python train.py --dataset="photos of plants and fungi (iNaturalist)" --train_examples=45211 --horizontal_flip=true --levels_per_channel=8 --vocab_size=513 --hidden_act="swiglu" --head_dim=64 --fused_qkv=true --bias="all" --init="trunc_normal_002" --eps=1e-08 --max_precond_dim=1536 --epochs=57.2 --final_lr_fraction=0.01 --warmup_steps=400
Rows from block 4, named by matrix and row number. Rows with one number belong to one attention dimension. Each number is 128 + 24 x the weight over its row's rms, rounded and kept within 0 to 255. All counts start at 0. Numbers have three digits each. After the name is the row's rms in percent of the matrix's.
# v: attention query, key and value (stacked) (model.blocks.4.attn.qkv.weight, 768x256, the v third), inputs 0-127
# proj: attention output (model.blocks.4.attn.proj.weight, 256x256, transposed), outputs 0-127
v.69 108:123128125154095133106133178155124134149122128113129117135105114103106131094166117139096096117140104137171134098114175135117160088131127177127110146127106133102157108116149117108158107147132147124136084134150112131095164122117149091106113100132139113131122130132166169102094087163146115137116113147096139149127125121103105122090139103126174107165185165128181137134115137130156093117115
proj.69 106:107099155136183145144111073148107164132093115106112122094130123144156132152132165125130165133134122114106129133151138118163090153140152108151138099161135091130120161141125126126138123112137144121162153140142149124159069089138156129167097126112126118150148095113123118155142141153098176136104115110172110130152144143156100141118153121135090127117117098115171121151178132097142168150101
v.70 095:124104082103145146137147129162095187096142086109153126139155101180109126057142141120103136106119148113135123148132145098164097149101096107148096107130133191118124131125108147147113115156111104088120141085093118127123165146134097092128175162135140143118078131118128145123168114131135149100105159124118154134095159119159099105135135127160109164151130159144134069126094114133130142099094
proj.70 093:136113130158150114056091124168153108126127151173130087130087128102100121141140101157129140108143130085120091105132120139127126167120127138120156146139118074148125156186193105122121147162148145172146169103103138168137077112079113127120141133131118109145159120149139117124140164114126141099152141162110118113161107137114117112161135141111101118092158112099179159129140131120111117192123
v.71 102:124117105097102106094125122136140118111141122151124157131092170104083139151089108138113094176134158108156150112106112178108101132147109095082151114135077157110124128117088145116099107098114133101069118143148125124108154162097148123127110151108141128107098151153110076141148109147137139108142180076184151137107139135111117113121108167141106155151141107135165134147144084185094161128144
proj.71 096:129097094194157165101139141140138140112139142128147096109124087173120126118145162165112111119115138137118132178146148110137126108126121119157098169133141116100167136135154146084161153167083135141144096110113118142180102126143087121117132145131120134159156132140134132123126149109127138133121097149138119088116120129114126110101095140152123176086138155108117107121134150150100129118062
v.72 093:132137097109128131125102108124105122172143102137084144109111083157142155123117137172149135192118145113158112136086069093114120095110106124120112126126126121141141161134116115133139110117120119150149163125162138119159138143110164142145154171158126104146127147106149190121147139151085112165125149180109133140111160139116126133083143188099116182102137101147113135157088132132131136161172
proj.72 093:153123143121095127073171139151131107118104120159105107122114150172132101136161103099109103094100127191157109132135177166103091134164090122124132172094132130143127099117120127118153111125133142111129103140113115096117110135181104108071141130131139061137126118123159099124140097131181113141107125106137110119116098133171126128134148096160134142186180155140083076162165079125119144101140
v.73 095:120150116112151134150114161080100166121128132090125124088082090118138186075090108142138136143154152109154086143150147100153088141117113103137098123122145094125126151092123143114121100112115127107125149113152189124151139125152165088107148179151101142157135106142124102178120151090106137142157149097103176094166109131123154099120124118115140108109111097119121137109108101133137104136166
proj.73 094:118139103103088108103140119134145103099142150143127069144135144147110138186114111089144139112135159106111184127111140133080122106123104100134157117095080198111137118148119126174145175143135115134118148116142140134126156116144074178115089131132125103110125143106113146151094161101147127139156149111107114093112128121118149123127109122139144114160103170121121110138113151140073122125117
v.74 099:132121133149157139112160132149161128089143107092124149162162176080126134106145142201125096130174126142121176146088126135134103122128090087137142085172135113141152095135090151076131106118130137092143124163127147131142181129145135144099132140165156153137146141132152165130100128138133118142114124145109135098124124106105146144124104071104106123089148146139151091152110129164131090130115
proj.74 102:126117151104147145101141114091123156081106104124139092117100093171154148141142170119151135123102099112152093139191140122121124157110127150119115121158158147145121182109114099162143105162104142167141154102166126152158110088094133134138151128086134113162145121121106156114158066130145118162103115143127084150129130131145154140162126111145127141110091174113113177122110168091124175131153
v.75 096:166099149181108144097170141113121145144135109089119112097116108121148115132073094078116162129128119124125097122151119157119077151142147124181069158134125116075141129095129126112141164124142106110137125126155108131144141123111127146126127125119113156143113126138147121130164114143096151094101114137099125143136092134148119210184126107126176148116106115132081112112092134142089151102107
proj.75 102:103148119088101082139101121203117121077127135170132123114139118126148133123134122125112162126094171181116149135124113081101138124088129145131131080170162129125125109106125151115097146105101131172077132153117151153133126083137133189131146107117163130112123112139142154121129131128085126147159126138136152113097130116091159086105154125160131106119092133140150146138109099140124099103149
v.76 097:150118110081147190091159175145130094155136074125107146129146111118125163129076141159134108116155133112127147106157158129104134131169106141093148159160100124126095086163112119141161153108116127102125144127115181149139098135121101127135174109130136135121128131139122133116108122144144125118101140061133081127088123126122156121146140146161148130153144154121103114174148169133108141133079
proj.76 097:102155135147106128100129116058122136143075129143153123126107132133129111159128136162131147119141110125100139168132102123137148145139128122096161139148176094134121171138160149150129133146119163130169137114168145174141116112148154095124127081106099163112129113118080104101121099135112116107074060152109174151138097125179122168124138148141096136125111127106153117150089122144157110149145
v.77 098:143140137130125130134141148125129102091164081138098115125171154129108127128164111122152157104133154132156142140108147123155113164131122104122143166079158121195049123085123171127091106134106096118105165110145106135140136164149095125156110175126119110113132150136093137108131128092149112158135130123136124158169118138137149107140123150132194125117127144114105146143138163119108115101112
proj.77 103:155103136099123128118126108113128142125109199135142154145091134120110154149132139138136139165111150121110130099143110115116138132067165198174101140133110153099161084108181115126105113109114136064122099155094150137113132142115138141111173110120162151129149153143141141130080151125177094098133107138088143134125152121143099097140116100126100103124103144122132134080107153095149115153096
v.78 099:115145131121094122101142115159084129138099142111149130140154117143142132133091082151119190123088170167168164112133121130146129153137099166122104124143092119173157153136161107134121150128137146125102191171104141139149131163102140106153143161148127110141161166109111124081124131100120131156121115120117092123141130143118128099141130119141119095119116125135170150105126170117092129115139
proj.78 102:143106157115141092130151131104156137117124151114124099142120153099084159150163132122126081118164115104131159104114121088134078140076163148132095124106161129132103131139136160098138132126135124152149126076150147102146114112181153145103104147124166154112135099177175120121095092142114111150145168111103136135155092113159114135116099101130141122105137154142098088131126088128097132122094
v.79 097:090118166119152153115094107123131129181163084176141107146124146137113145160125132125139140150151106123131120129149122101143116117137163140083164123125173149107125106119136159122128157137128167070140126116118099120128119152110072201104192116083103101109122112119199156098102115116134143122111165135087171110127184133096115126157108145140087117150153127129122150113153140117109138118148
proj.79 102:147141139199089129100119097110115093115096143088121160095120148145081125089166075121134099155150113146143135120134135149149112106089149122132110156105092132169154129129111141152138147098135122145113141114163134123167144102172141099121058158163151159108163150115096110129139125146092131149156128123123110143109128136115122126147113132098171155131142135129143114145168109114172135128150
v.80 104:116103137081106116115141117093126134132147138178154127130069141133135180138092121149131084105119096174157135081128163110143139107124092105111167171137134106166106156099108152117127113066112140107124156095115122154154131113122159094104111141159160148146143164112121090157122127140150150155117140154128154134085141128121134178099133151124119115125143104112107079122121076115121113117102
proj.80 101:145108148132131127134131130163133115131124117134094115172152116169147135160138154126122144135150146090142140133130098086124150116123157121145088142120133105137150161132144091164143180169151156132129071120109137157059103120131129114173120155126133156129129128119085109123092162105115130135165134131148113076115116152131142113124094107147152125146142137172121144098134159136151121122158
v.81 092:092126113128116122131108144132110176132171149133153123119135108149104166117133105132112118107131153122100111152107121139168117140149119104107127074114125131089090180164112120144122131108131126115089154167161113126149113078150125105145132117129134121090099105119068130100141148152110160097144123158127129137139126134181125160163143115141111118142084132126116128134141076192157125117108
proj.81 094:077125144132135101092148103144143129148132124092137122156139138136151147159138153080114142122164126108160099137149181097096121119123139113110163182115113118112143145079113154104102167190110116129157136131096126151135097144092130139163160127132116141145175139124157166146080144135073093102145098094150115123139124132168117113089117104094130135157165085122137141135139171105114080140116
v.82 098:092178096118095118114148118124106149160155130144105119121102128165153132122147171130106129117121163104144158154152124129121142100140105147126102142082125082104111138156083084139134130062147130164103148119156129124146083120162141121119125136129135191100144145165111116120108107152106119138137102108135169119162098103185106149100169123131128075071119085114135120099109172083107123143148
proj.82 100:147126110082140152121118115113121132134106172155109130173098132141078146147131145119155153124150125159095136118118130136088118130113091111097126094132136137101135105107153128133152149192100124151129153103139145100100159115103158156131127110166132117091137140126150146073135124133124093113128139100127118141117193065125146120158100153143147155135118107165122107120149127139148112089095
v.83 103:100144131127087116096164158155115110127139146122160134102108129106137165071174124147138147121090125103110132115116146121114135171162090099154119121161142143141126141099087141108165150189121086129125095129113179108103105087122155160081133120127111107091130108137146160117107169137130137124172138123096102107124103092108112092165148136115146145115164121110141125189117132105142124122130
proj.83 099:107083151144159117134072086098110155160126124151101145118134131163079122133169121135077141084176106137116147119149135151117096134140102113115155180142096142122106147133155095133104146111133098140112164128120093138118146172109116080184153172097129154133103115137122132094094115152173122093134137163148114156143129133176133115167103118125166145152118169091141153123154119111112147129082
v.84 091:133139167140134151094111152149125116124084123124152133104129155108120125126131089180166116124139073125110167153113178102128111119121116151095147163139094131141153132144187124111141121119113140121087167164139136155119087120128157104098144094142142144155148119119187142107120151117081153101149129193126112087125134112168109121122147154115154166131113096106130128085104137107097094130131
proj.84 100:148120113109109112156121110136131131113090091084124105125131098133126159157153142079141139101158170162119138163124151125165122115077157132146136087118145114115135112112100132129124138092113117158152101105113115135131164128066121131148148117157087079155169145124118137157127104126136167174095104109097099130158105109170123120133149110156141121126129155138108123151126161158150161089107
v.85 100:124172153168131118120185138108082137135120129125077109141122092145148102152136132121131113098134114175112120123139121134154125163106167129139078117144125098122162157151138101142119079116090121135070124133149124095130160110146120147141127116149131114155174141122155088121148131127096166134156123122141138150150161094121144139133101158131146125123143095145127130124112190145140148118183
proj.85 098:130110103113088130110127142146132103147146150117144120101118130129125112111126158110142130128155141138145132136083151109085117117153100142168204120116152151159119102162081133094108151126127133121143132154134154108150084124112139121129100145187139125138123138087108133148129097106145126160147189145139129099117087157136157105095170108111115119119092081159094132118155099169069096117084
v.86 107:137119112145145100138123120152073088147150123132145136074142092079097154087135138133143110121127167125122132164126137141094053117157091144113112142106130102120109132139110149181127136132148082167140127157144136152156131170156150103125129112120133113120159110133066132153136108104117127139134119131067073122145108086166117147142149083093088117098166100106133077086149120073139129117142
proj.86 108:154123154143110114155115105112154127094106121099121082109078166138122129153119141127125164102133059149116127095160128114114152154120140132154168097140112167106125118082152112147129093149139113114094143129154140073070145120109152128120166173126136125120138184134127138119072149151136098114130112139132186099113124102131127160116121159139152125123106148123151163171098129148130161137094
v.87 106:158139078121140147134153131147115097120101097117158076118116139159095129125140131121144155145121123139147174159115125140125128132121107108156151116125107091151112153132141086112125169154126139117154093138116106097116168110163113161135145110126176129102120104123197142106101110129165111141124145087161161151118164143127155116135100152133161128088140097143115165147123137161116128119128
proj.87 108:163132165186122180128121131105150130132138124136124163156143124123151115119080126130177094114129147151117152145134147152124092131107097123134121133125144134087125100175107094083111128118150131128134150111166138131104122175173137098129101098142137125140150135143113117146146111140137126090124140160135112166112128105130112122138131126125091147093104160110106130121102125095113108130169
v.88 107:102122105163106140175098127136131154168168083105140130117119137090166108102149107127115117108102135089106124129107179143145141147097090177108161106165081115114126106114139115063134126161153132130104148159133111124125136114109149115116144100110128172079145124131144120090154146111089115128107132150104129103127106119100124115152114131110137158091147120117164121140146136135128170128117
proj.88 108:066099172131151107101151104109097142115111148107127164164126116111090130156102191107094175104130074134138155149169125135130088161141161128109117105129119138137143162118142191131105130099097117147138147143140134125136157094128153163143120170106123118174114155160099159155083103159163124114094151117141123133138113151186109128089113127118111116143108110131113151173101098122154095154142
v.89 098:104138091129098163160167113137123108159122129151121141149134088078170135123116134105162145127127114136175161137138144124111144118102119112134146101090081160126158149132095144130106111122128109098167128095189159129163103147129093154109112134137148156117136131126149102132126122146088108143176160114142117153146146094116104096161138122117131185116099163165098159147099105079148135113120
proj.89 103:181094156102212145149129135120100132159161134112113126092170126121108117096116117139125139128089131127093112123167134133149127144155116130127147109101153114172090107125143098161157161145125119138139091132146097142087088147130135115116103126154141103093104137132155136147139145134137138161098133170106154128097141156122159076119132149087175062172124097104134116134104142152150156146137
v.90 093:133128145118121137140114174161092150126162143127136105127145113144108128111137100108096115149090137120132115164113140152113122155141102111130124133200157084166091114115128104117146121133104116141127147159184153131142105112125132104131125132091108147133162145137125084147158117128139124129109139142103058118171155091171131146111127111138144141153125151123098129095130151097137129130094
proj.90 094:111122129108139089124141130114134131130122163126095129163127140120126149124185126130124145132145132120096116126135108109111118181158132160127134186116081114100120124113081106122052124144118115111098152171100092121111154130104150135121130142137144130104111150136145139125073157127153162090172090135144149093135134133135121127133105169115169100132110119082133111136097124148107135108165
v.91 100:135137132122164135170164119161150137152114126127135116147109152105130120142098123093134106098123140085122118127120151072112137125115143156114157130088106100157136171152151127138119126162113133144175136095111158112133140088157085121147121155125153133147145170122138102151111121109126097116147123153140110143099141169115154140102105140106099118165094090123168166147137093146136108130134
proj.91 104:080118148129103177136166147117166115165139134152125161111152074131146147112140096169164095168105146134077140154115135135138165115176124100150123119142140099147138082136101108140132123093111131128098136120139126161152150133095136112101140125131085092114112116137107126102128111161135120106101098070124113125104151122084140116121157126110129114173161120121103098142104161095157133125128
v.92 100:118188123102124131127138136126117135128192131118120146133135117126128125109118156168133136126157098125151109141149078154137136132123176134074112149140209125124136152150125097138134141142141097164150116106114131126103176134113125109169141141164133118101174082174162076171125123119161146122139144096104112132127138151126156110179118158142146093131149136137106105150135108126175087119124
proj.92 097:195144104104159128103140143103144123136130143115121140119122105151102167115122135114103132127091152149120119119124114131097167146130072116167100101169070138099145167144171162115118137175128148109113153155136112127141118106152133142126128142097115106142105123146113134092117145123121134087108154115130120148167129141101091166104104110130120149144108106134117135111090147151106156123110
v.93 094:173131081146123113137144113172130142075147140112162134114111120142088103118100154072157124129104088110140121106157144114099150146092144144149126186109136083156148119116131157130138123115139122089142159146149119157099115148138159128158146104128110124129133105155160160152114142099097115080077109134103119099135139103144137167092125085127104132091142096133138116119138115140139163075172
proj.93 096:149164128032107122141107154136124115124134128143127141135134125100157117114119121131171171140135180133151091172114125109137103107117106143113148093189153188089107150157130131136156164122160083088129121121121135129104143090092084124115169133154153139116101159114105140129149072104105148144163148128181130074114123136140148101115122178108098131107138128122115154162125115155114134152125
v.94 095:144131186118159117098140129140155149123130121099123152143139117133121088147082125071146156099091095111124192156142112134145142143131128135119126081121141137121121125113149151161136151150170131138141178100157151134119092141152137176139161112110139129119155167151120079150140114114121140111169120095116110139092164101133147163098146163102117084148151148117123133111147154115116166114138
proj.94 097:111158084132127111148101123113149110123122144162100152132110151127085116090152076166138137109133179128131129133143144129142161102115124142179118119106106134120149090140130102158132177127124099128102081117123129111106135120114118108103148137148088141117138116142102168108112129159162073166071098126115122132137099172156124105138144145130095184085077130073125147121101110128144138164142
v.95 102:142145128114144118099112118105152138170120093137151130132137117119123132147104117121104124118103179163158143106117162109132133098137111114124109130139135157110114085130144149147110104123168094140169205153130092150150133140127124145164071151127121119114156137115148116138119132133171145184122121136110140102122089170111089132108165145100119104111108103124090127093116102105120134071109
proj.95 110:164166123127121128133116160139119076034092125138067133130126087098144139094141135147149127093096083129140144081157128156157148110129123173124126146122140106184114119121134146122099110136114163170104111134100133178106122135127095120106105134102158161157096136133121115127110126117117100102143160131086100129107123106109144142145128112157156157116098140121122105113138159134116101169146
v.96 099:125102080166073129123124148099130169133150110111167155126169128103100108129119123109133126108150132135127152124118143149163118170115127167142125157177147131127157096155079135128117125158177172162154138130084153087112122114136153144103120123122107128131112129126122106133125135122090118206126118122156137116169102122133114060093126129135115127166088138123153187117179123152178155119162
proj.96 102:153139136118139101144098111123167083096107103168078100121109100134151162128139133131168115133124106132095133130130104143105144110129098116125136121138144140150093138124134144108086102101054127136141084163161123085153192121110107141092125144127130123153122123108124130140159121114105150111118187106127123132135148158106153129138148154140132162113144086107107130123110119096105112120133
v.97 100:088141136106142099126111085165113135135107161144131204088160136121120108121097153125154124129129136120096170136160111109123105120088154121126111133108135081142116127135127122082114149146148163080181097146157103096123144123137118191093144148149165126104127120143138112156145113124139146133102162129132145069136094165119137145118095119168162173127096139106119148132149145137173104107134
proj.97 100:159137173115147122165129127067115152146099128166102109129084123166149145119162088134113145108099084107177135112110117125154114086152127095131119158144108156137127147110129142190119116173111120166086141108138142139110131111117157084130106122118071091127132161154134186113186156154127129104109113121152112123133160088116110123115100154078100111139155143134136095155129131136141131112121
v.98 093:123113106123186123130105164141137094155116107173122116106138127141126114149111068110154126149120127152113107131133153150139120108114157199078119132130160180126048128141120112155103111101086164118095112122135096099123142071106147135156117097121118122120133145115132111107137131116131101134070143124163143110122151113111178120146125143113152176128119159121092153125117145132139150108086
proj.98 096:090153115093109127095133096145092150146120138127113178112115138164139133093145146150125153087158155108126109108110128106121149145098146090125124115111114097098218142161123192081145116107142077095100121145097145130137145109123132141116162125165135148124112134092127104128129204169138148113128091146131118150101118135130076144103146141124102133106101103108121122149126099126104128117168
v.99 092:137145141120147124163106111142145125124143151119158116098114174146137157137120133151144116161091112138147131143141131129165187138121097163126098102107123145123136134124118111141116131093129123167125153148151095116107163163118115140124131131125107100147117156073139093077158113115132137165108138131100146148123130173111120135149130155149140142197084148131173123177126126111152119090123
proj.99 095:140136127172158079106119133157114135116141098150134102115149102103158172122182122156143147161116140148105154085116161151149134120174127160159100158096135095151138133155110114114122128149111119102159082093103111157149090051138125150105115113164137141099144112161166139086149096127114139106108144101100132143127131098096135110156095084135125123138129154123078138142091140129108133101138
v.100 098:141142128124083161141119144177146124105137154131089199147136113106089111114156154150126103104106147198126114154133112166179094128139102105113114125087128150134101156115147100101156142127176122156071139170157114117152130142122146071104133118119166118122088130109125137113127115103090172133130144131101117139141141100064155104136125145121129130140109103113151124133106138131157120116142
proj.100 100:079150129147184142122107132102120175143126082137170096127117164143094109177086127089118170133133142117136123130139142130128124117103134167128106104113115159157164149115096160149142159171147138091132084112101100159133089117113106181125152144147128135108141120130127155131088142134120146099127134140159176167161115110162081103104145139121181131130108127132121156119126082169166115103128
v.101 089:136089133107189102102118166134152132134118100094134118139135129109178114137172106089124160136105141158153155094138126115146178123153112136123131074134092106116142133121132113147118192096124120138103106148113185137144148066091139089146118105130152158156149114117117142127126133144125120102146107127134099164133159165076159140123143128122110151143171066113121106099117126119130135158139
proj.101 101:109139132164096131107147118123159162086137110112122103117131155129144098121151121159116090165129125108112159184117136108145123145092176122121146174091169116109102131135104166102166080179116130157158142120145109085139122146128154149135111118089122100132091099117075144171153104143103146115167104144165155143165119098160120128116116113131109139110080160131119135106113126147134104096148
v.102 102:166135142094093105147133142155125108218125131153152114122126116166106145188127120121148139132109095069124110085130156130164132144114123108103123116149107129098146145096098105148127114118103113132133119117115116108159155160127120161181150131124127129116145123123158105116085132137135161171115105139125094083094086180132088130105120111121186099154147099131094081120146126165102141140115
proj.102 102:121138146132095122129109129137115104067097124121138137124098157165190108125111098125109100110152131182108111185094095104095118128162135125111122167144171137124162129098135146114095163157163161121124152114106142107115086102136160138115081157133101095154146136172125159112147178122165082102154129112134118154132156094100148127167115144140124150140128111135134104137164129110101112122119
v.103 103:113143146091161132090115141163124152138142130128139098116131157130119149140165088097114138088061130124151128088167087098140102147094155131115124141114163068124150114166152115087078099137136138158111142106131147149154150095107141114124179106120124118093146118152156146112132126092145125107147140151132133084101139101153114084114158185136114149142134099123087114135136111122161143138097
proj.103 107:123145155164122123124098111136133104134116178103133153165126098156126143097120114130133105113152129155129137155090187156126104067125116114138121141166157136159126168093117143138116156121116135112149126110084104127110134125115116120124121180130152140177131143154148159135136123149096164131132135094096157089145119105126121122151105126107159162159154144144127108145147136147100139113129
v.104 106:141156163152147102112176120116131121129140092123117115148141118150118083109138108103116129130107128104123113096124077128142180193123137144131116110092089129112101092119124159106152139132101145095163126158094130127125130094145147100086099104134116152136118125105097173166145107158098170129142160141122144120114118101144090098117161081112140074120159155092095139165109105143144128090162
proj.104 106:146098123100122083132089129136158150123143142142110144154150170144083145129102095123110159128165121137145139129122117124126129073109160145139144100149165136151115132159127156073107115134104094141080102141161097129138117133072094113148151133085163077140131054141125128150121100102111110155155101137170109108147160177089124169147118178144134151166091094179134114150161112157129113134115
v.105 102:124121131144178132162065138128176113144086113140101112127108171159110136140127150116169162146173119167132117139116141141106125132151093108126157191152083114109153098174143136135147174124103124141166109131124186110124143132148102138127113151145140162134171107094165142128089127162148135156107131141137104138096098109149140137102094146105130137155106108096151102131143118110109181146112
proj.105 099:128121147144121149107155132144154101108096105123081135135108106130172143130140142127141113103124165154109117156131110106096119139135118128157116081162120112161127122102129134072115104143097141133154164102090153144107152125108135132122119094107120102157119126110110114137146150126168125142127113099137128132128123097130123120136134144189092128099162157122129167081129149116139123084192
v.106 098:128088133124114081125087102114123167119111119111099133083156102095126139129160100125129135100122098153127166155117094097123165151120147114140126127104151108109123137127183132107115191130163085103127189114140129116168138080153108150145122118120090139092118169133100146133100115144140167124110138167125137151104141143133126091135113126124120116117159130139123155116156154144173165113156
proj.106 106:121132113118142146134125117101102127119161126118142146145113169173093097145172108156080144112110140132147107115116163101168110110146168128120101106144080145174159144128075071128158106109104170146145143112136124122105144173150116165121119145088158126108181080171124151130134132089128109098092127145121097132139125135172119152130103102119124133107114132130131102108135107127113123160134
v.107 097:119134084122189118123137109139160149179118111111147134144148121098185145113126106099100118103139082121119094123110156118177134118104150093133126131113121118119134124125112114153145125137138125172189106126178170098159128158120116111118115126101140124145135180125130134142109175121107116127137142156133144123106120158176141095155121111112112123090113139124112158151106056148093157138153
proj.107 103:141100146103128102139116152152101126106156176130071093152131127135126099141136143151172109175132184093112119137153112099108134110118105184126132145125136093131125152131118118140127156139131097117057153123070080125076099124121103138135150122151135139138132136114134114122175111129091145168100166103169125104116157118146128143122139193159158116137118156126153115101100158115104087148169
v.108 096:133155127136122104152086117129157164163114129138157110135133197047113130089122138155104165149117125105157144115140137099131124065116168117181119098167116111130143128127098123143101079135146164078130112138105139124167151101131117151133131095118145091151158151127128135105121115122100157158134145114122128115088141105093121114104136123157157122116140099116091162157121143137105120158123
proj.108 095:139156121134125138130156129136114096085095111131093135114139096185116121112122107113130065142128125134137123133127127177165143162124100094122155127136133161163152096156113109116141157095145116133155112111172134146165068165149131138154143144085131127153134121129154119129144144180112128116112152104131159181123161117145126137120150144112161145131135120137158126118089144125127151103116
v.109 098:090128119133073107099122136114127154190167141102172143109139100122077133101134112120130133138112122155146139140127102157111138137102131111118116147096143153152101150116140119109135078155134121110114127148163139150117130143161146147128101143120141140129156169101095113198136102122101110114157118150135120124093125089149116153115116106123110089110156169175149099157105103131090142126120
proj.109 101:170125118132137069143105125125122123115113099146109110151124137135091127124077099102115131103172158074122091071148091106104130107164104125156157121129104111126147143167112093124111098109123145126133106138120113156132128138108150144119136118135101119119146106139127174147096141148120106123139148122176144107116116137113160145134078122143162120108140108097129118135121157097160120141111
v.110 100:131108181115177124141138150124157161148151115147136122168131123114135114108136113124108118108168143137129105082134124096131098143054104145118115139137142105135110123132144145163151078137098120121125146109141151140146120118122156160120112141129083182129172145164169153128104147183120105115129151137140084105118125117107134119130128154140090101140118109083126136104113117081132081105166
proj.110 106:162149106115103124153117091112138113071098100142103090105161126137089122076129121122171104131139115131122180158108140138134138098183120109165149107122103111163138131101142121144082150145137142150127108143080087111129142140130114169133119139163129083135145127149080109152131122155107135125126127098141132108119118162117113142146101155089142141182149136123141098128181128166177107153149
v.111 095:126119125156083147124121168118133132137130131048101129135156147114152099088122149102120138167105123111106089148146111114089138088144114157114139162167084130108119125132140161110178104129139119095117110087106108131111123108134101104112121129106121080104113132138100177157122142104170145138147183103146149154104112133127151115104144155106192104107126107089130124159145121138170094132130
proj.111 101:094136132141164113103146142114121102146090091159130148141131152121131111114088107167102156120135118090115125093157122180140145135099134140090136120140139143164093132146095103117128144091163151135158154139132146138164144137124115141126156151156142129147113116167140125106144135119134111109141103141117128125186096145123115125104094126161046144133088124123122145191111155126098152125181
v.112 096:159136129146128132122126136132116144115086079178139102145134105082141163109156101128120086090145133114146145124119144168155115108153105111121085114133156158108136123140152131115093194142136116109139103136136151069147135106136105128133178159097127125145113124110141146099121174121126159079138132102136159133127109117134141111159101120133118136155152131137089145123129112111120075138171
proj.112 100:094177144118116157119122105153126134111170129083156149070123128174156153149151164156078178133129100135164147148149102103128125142157181139143160121116116131118135094145132118115145092125112119107132153096180081177149104131101079121126120120109150097130140122162171142131132111115107156148136149173129110162110161115087107108125167141146123108099106162160143129102113122142124180150101
v.113 092:110134171141129085134151157083160134130153140104180151115107102142139097105088141125150125112177148113169142108114134094136135153102142163114153087132141155142124142131147142160117142102136082126143105154141131114157115113132091142150133171107105087116118145151106156141097101150151138122126098102128121078078117165168140118091147187165128130168074151105139148124123119094140171133155
proj.113 088:111098109114150094125098132112153120136109144149067126098125117103132136073156135162084149128093102139100133137081126135152133103143121099128178157108088117119118110110088123076143117186118161141153145146120121143121141125085112152123110109176135137131143149111165135158089162156173109128083141117113105144144116134090121157183127103082117125129113136101145125160156112072116110115113
v.114 105:143145109148123113162139139134099157111144088090153124162147098126114123116103104129094133157141132127149137168159123145123123094135144106157093152078136103107113129102083157142173099121131135100171161134113151141070086142133146133134103122147105142124082130141141134134157125167084126156172137104152124160088111145098087151139192161150155110090140097121105140123121135120128146141141
proj.114 108:144147117129113143108085144157157119095124125125145146128122153126093124180099136156125169117101130121142128127096114156129132147081131106096119132119129158118143095096126106122132126103179088169127130120117118109146119119151121134094135108136121117120132117150154094116109124094134133117118094180136100111140143152149171128124083117115121143153090090141165116147141098175145091116114
v.115 097:126153142175103150155151162120114153113130145114147150164142096091106178110121108104127110083125129128070155145123116118113125117122088115163096085132158098165104151111173115143085122090080093139118146132142108141115140139143127115117115134141113144115147143144093147148170123126121057167130142103151129112143165150113124122166157132087162102122118100109128125152121136082087113118127
proj.115 100:172124117114110135113145129113164120149095149151148116155117127132110124127120131146141138126115110114112109156126150131129134134160098145111101162167110114080133083117101069116161164182150165119112131143145161098130081158132153163150168081138111110111126115089143093123127122134103153124150148135100114111150126123140140143133110148121095073183072127127088132122088155147114123149118
v.116 090:195084130145110150135077113166097165108135117160132102096143162152104121136152142099072111121143135133110148128092133141126107112128100115120197137118131129113149144126121129114125178163113167152104139172123118147124156121134156074117127135167161115177124101120163109088137119190118119147136118131110161158108103142114101153145086119132156075079118130119109128082103111131153109158110
proj.116 093:107166170129152129127139167124144092097116130107109144145137131152118127137130130085195109175122171134156114137131157131137098120113162117125115134152132100150083104122115131131108138113146108139166171140174102140153067092110119108128084145157092117111110127156131122141159107080152135127117117100136133115102140120102096111126136121137131159169118157149164149149140134145098124114158
v.117 097:141107144139118095138129166102119148103132124147116125140128124148121091113113127130088164177136140113128127121122109091167129077119192144112120111134153116144143087075116134147143060110135175108088134087080126164142103173150106086108131119163150144140145123113116107126098131123135105128103142136127120152132162139107155105098130172121082122128092125119115108153104166125086154093135
proj.117 098:154149115157160181158120143178130116148087130132076167130141160140110143067098115128156119125111140125158144121129134151109149146114089116128121140118110133160143151163131091127100085130138104126091153101151160082115134110166134158149155139090136098136125085112116118116101131145072165093154141150127134158119130118141110088165110125111114119120103160076124103090151124112113147156147
v.118 097:139074109158149128159134124129091179147108099124129134120158153091131121146177162119109129129108135121140114079083120124124132095131120101135152134105153107123146100167100134114096122136131149137167143116136104140077147111090128121134162094078072089141162203128097149118137142102107146154140111134109151152118129162108153091113054131126081102122104140120145131110138109133129072110162
proj.118 096:116139203123104114101130129109137062135143145154133129146147126158120137102120140109102086152125125108170178118148144130156080099161106121115095134089168145159127106112146118165159125090145104106099127117151120103147128119150142137132116120124131123107138086155149092105114121144143144134126129156125138125145105103142102137149112138112162166139121134138104126116138141118117111147156
v.119 091:094147088136107127100120111108139137119134144134117122127101096155129123107146186134114155106135114133126140142120107128114150076123134143134128134156127128131168151167142135173123128106091092173131143112156126141125124148173133107140149193159154119158194165144103154143128108136104109145107189131140157094130122145098111145171132121106155148119133160113107088119101142122169128085106
proj.119 095:167148099120133115118107126108137111108133115132114126144107166147125125172101096106124105151139127151108113169145124118106138199151094116122148173137152153105070147108086150119165102142143099095113168154121123081117119154070147137074169090143155107093080095051138086102138103118141115140097141091158133138120131087108095108172174128115117065137116101128157100157129113158140122117148
v.120 094:147120130122191091170125173102119100135097097154118133141138133152128100110176162112106116105155098084131139107147129096113115132147144133159107136140110154104131145097115144144171117134142098140130133158151112124183110133136147132113167112117109133130151109133129159125115113130126123134081156132121105135179143123083128180133122142113110088150066119117074151126166090129100089148160
proj.120 093:128135149125090139134131108128147122088128153089123113087104136080129121117087110154157119128108126142201092125153135136160147121098149116123090114138104110111130130115134121115117114081161132137119137149124160121093134145082114159113121141148104118089085129127145126111099163117099130153164129130112119117115147103145148106107148143139141152125168178149113082142143121112154146107142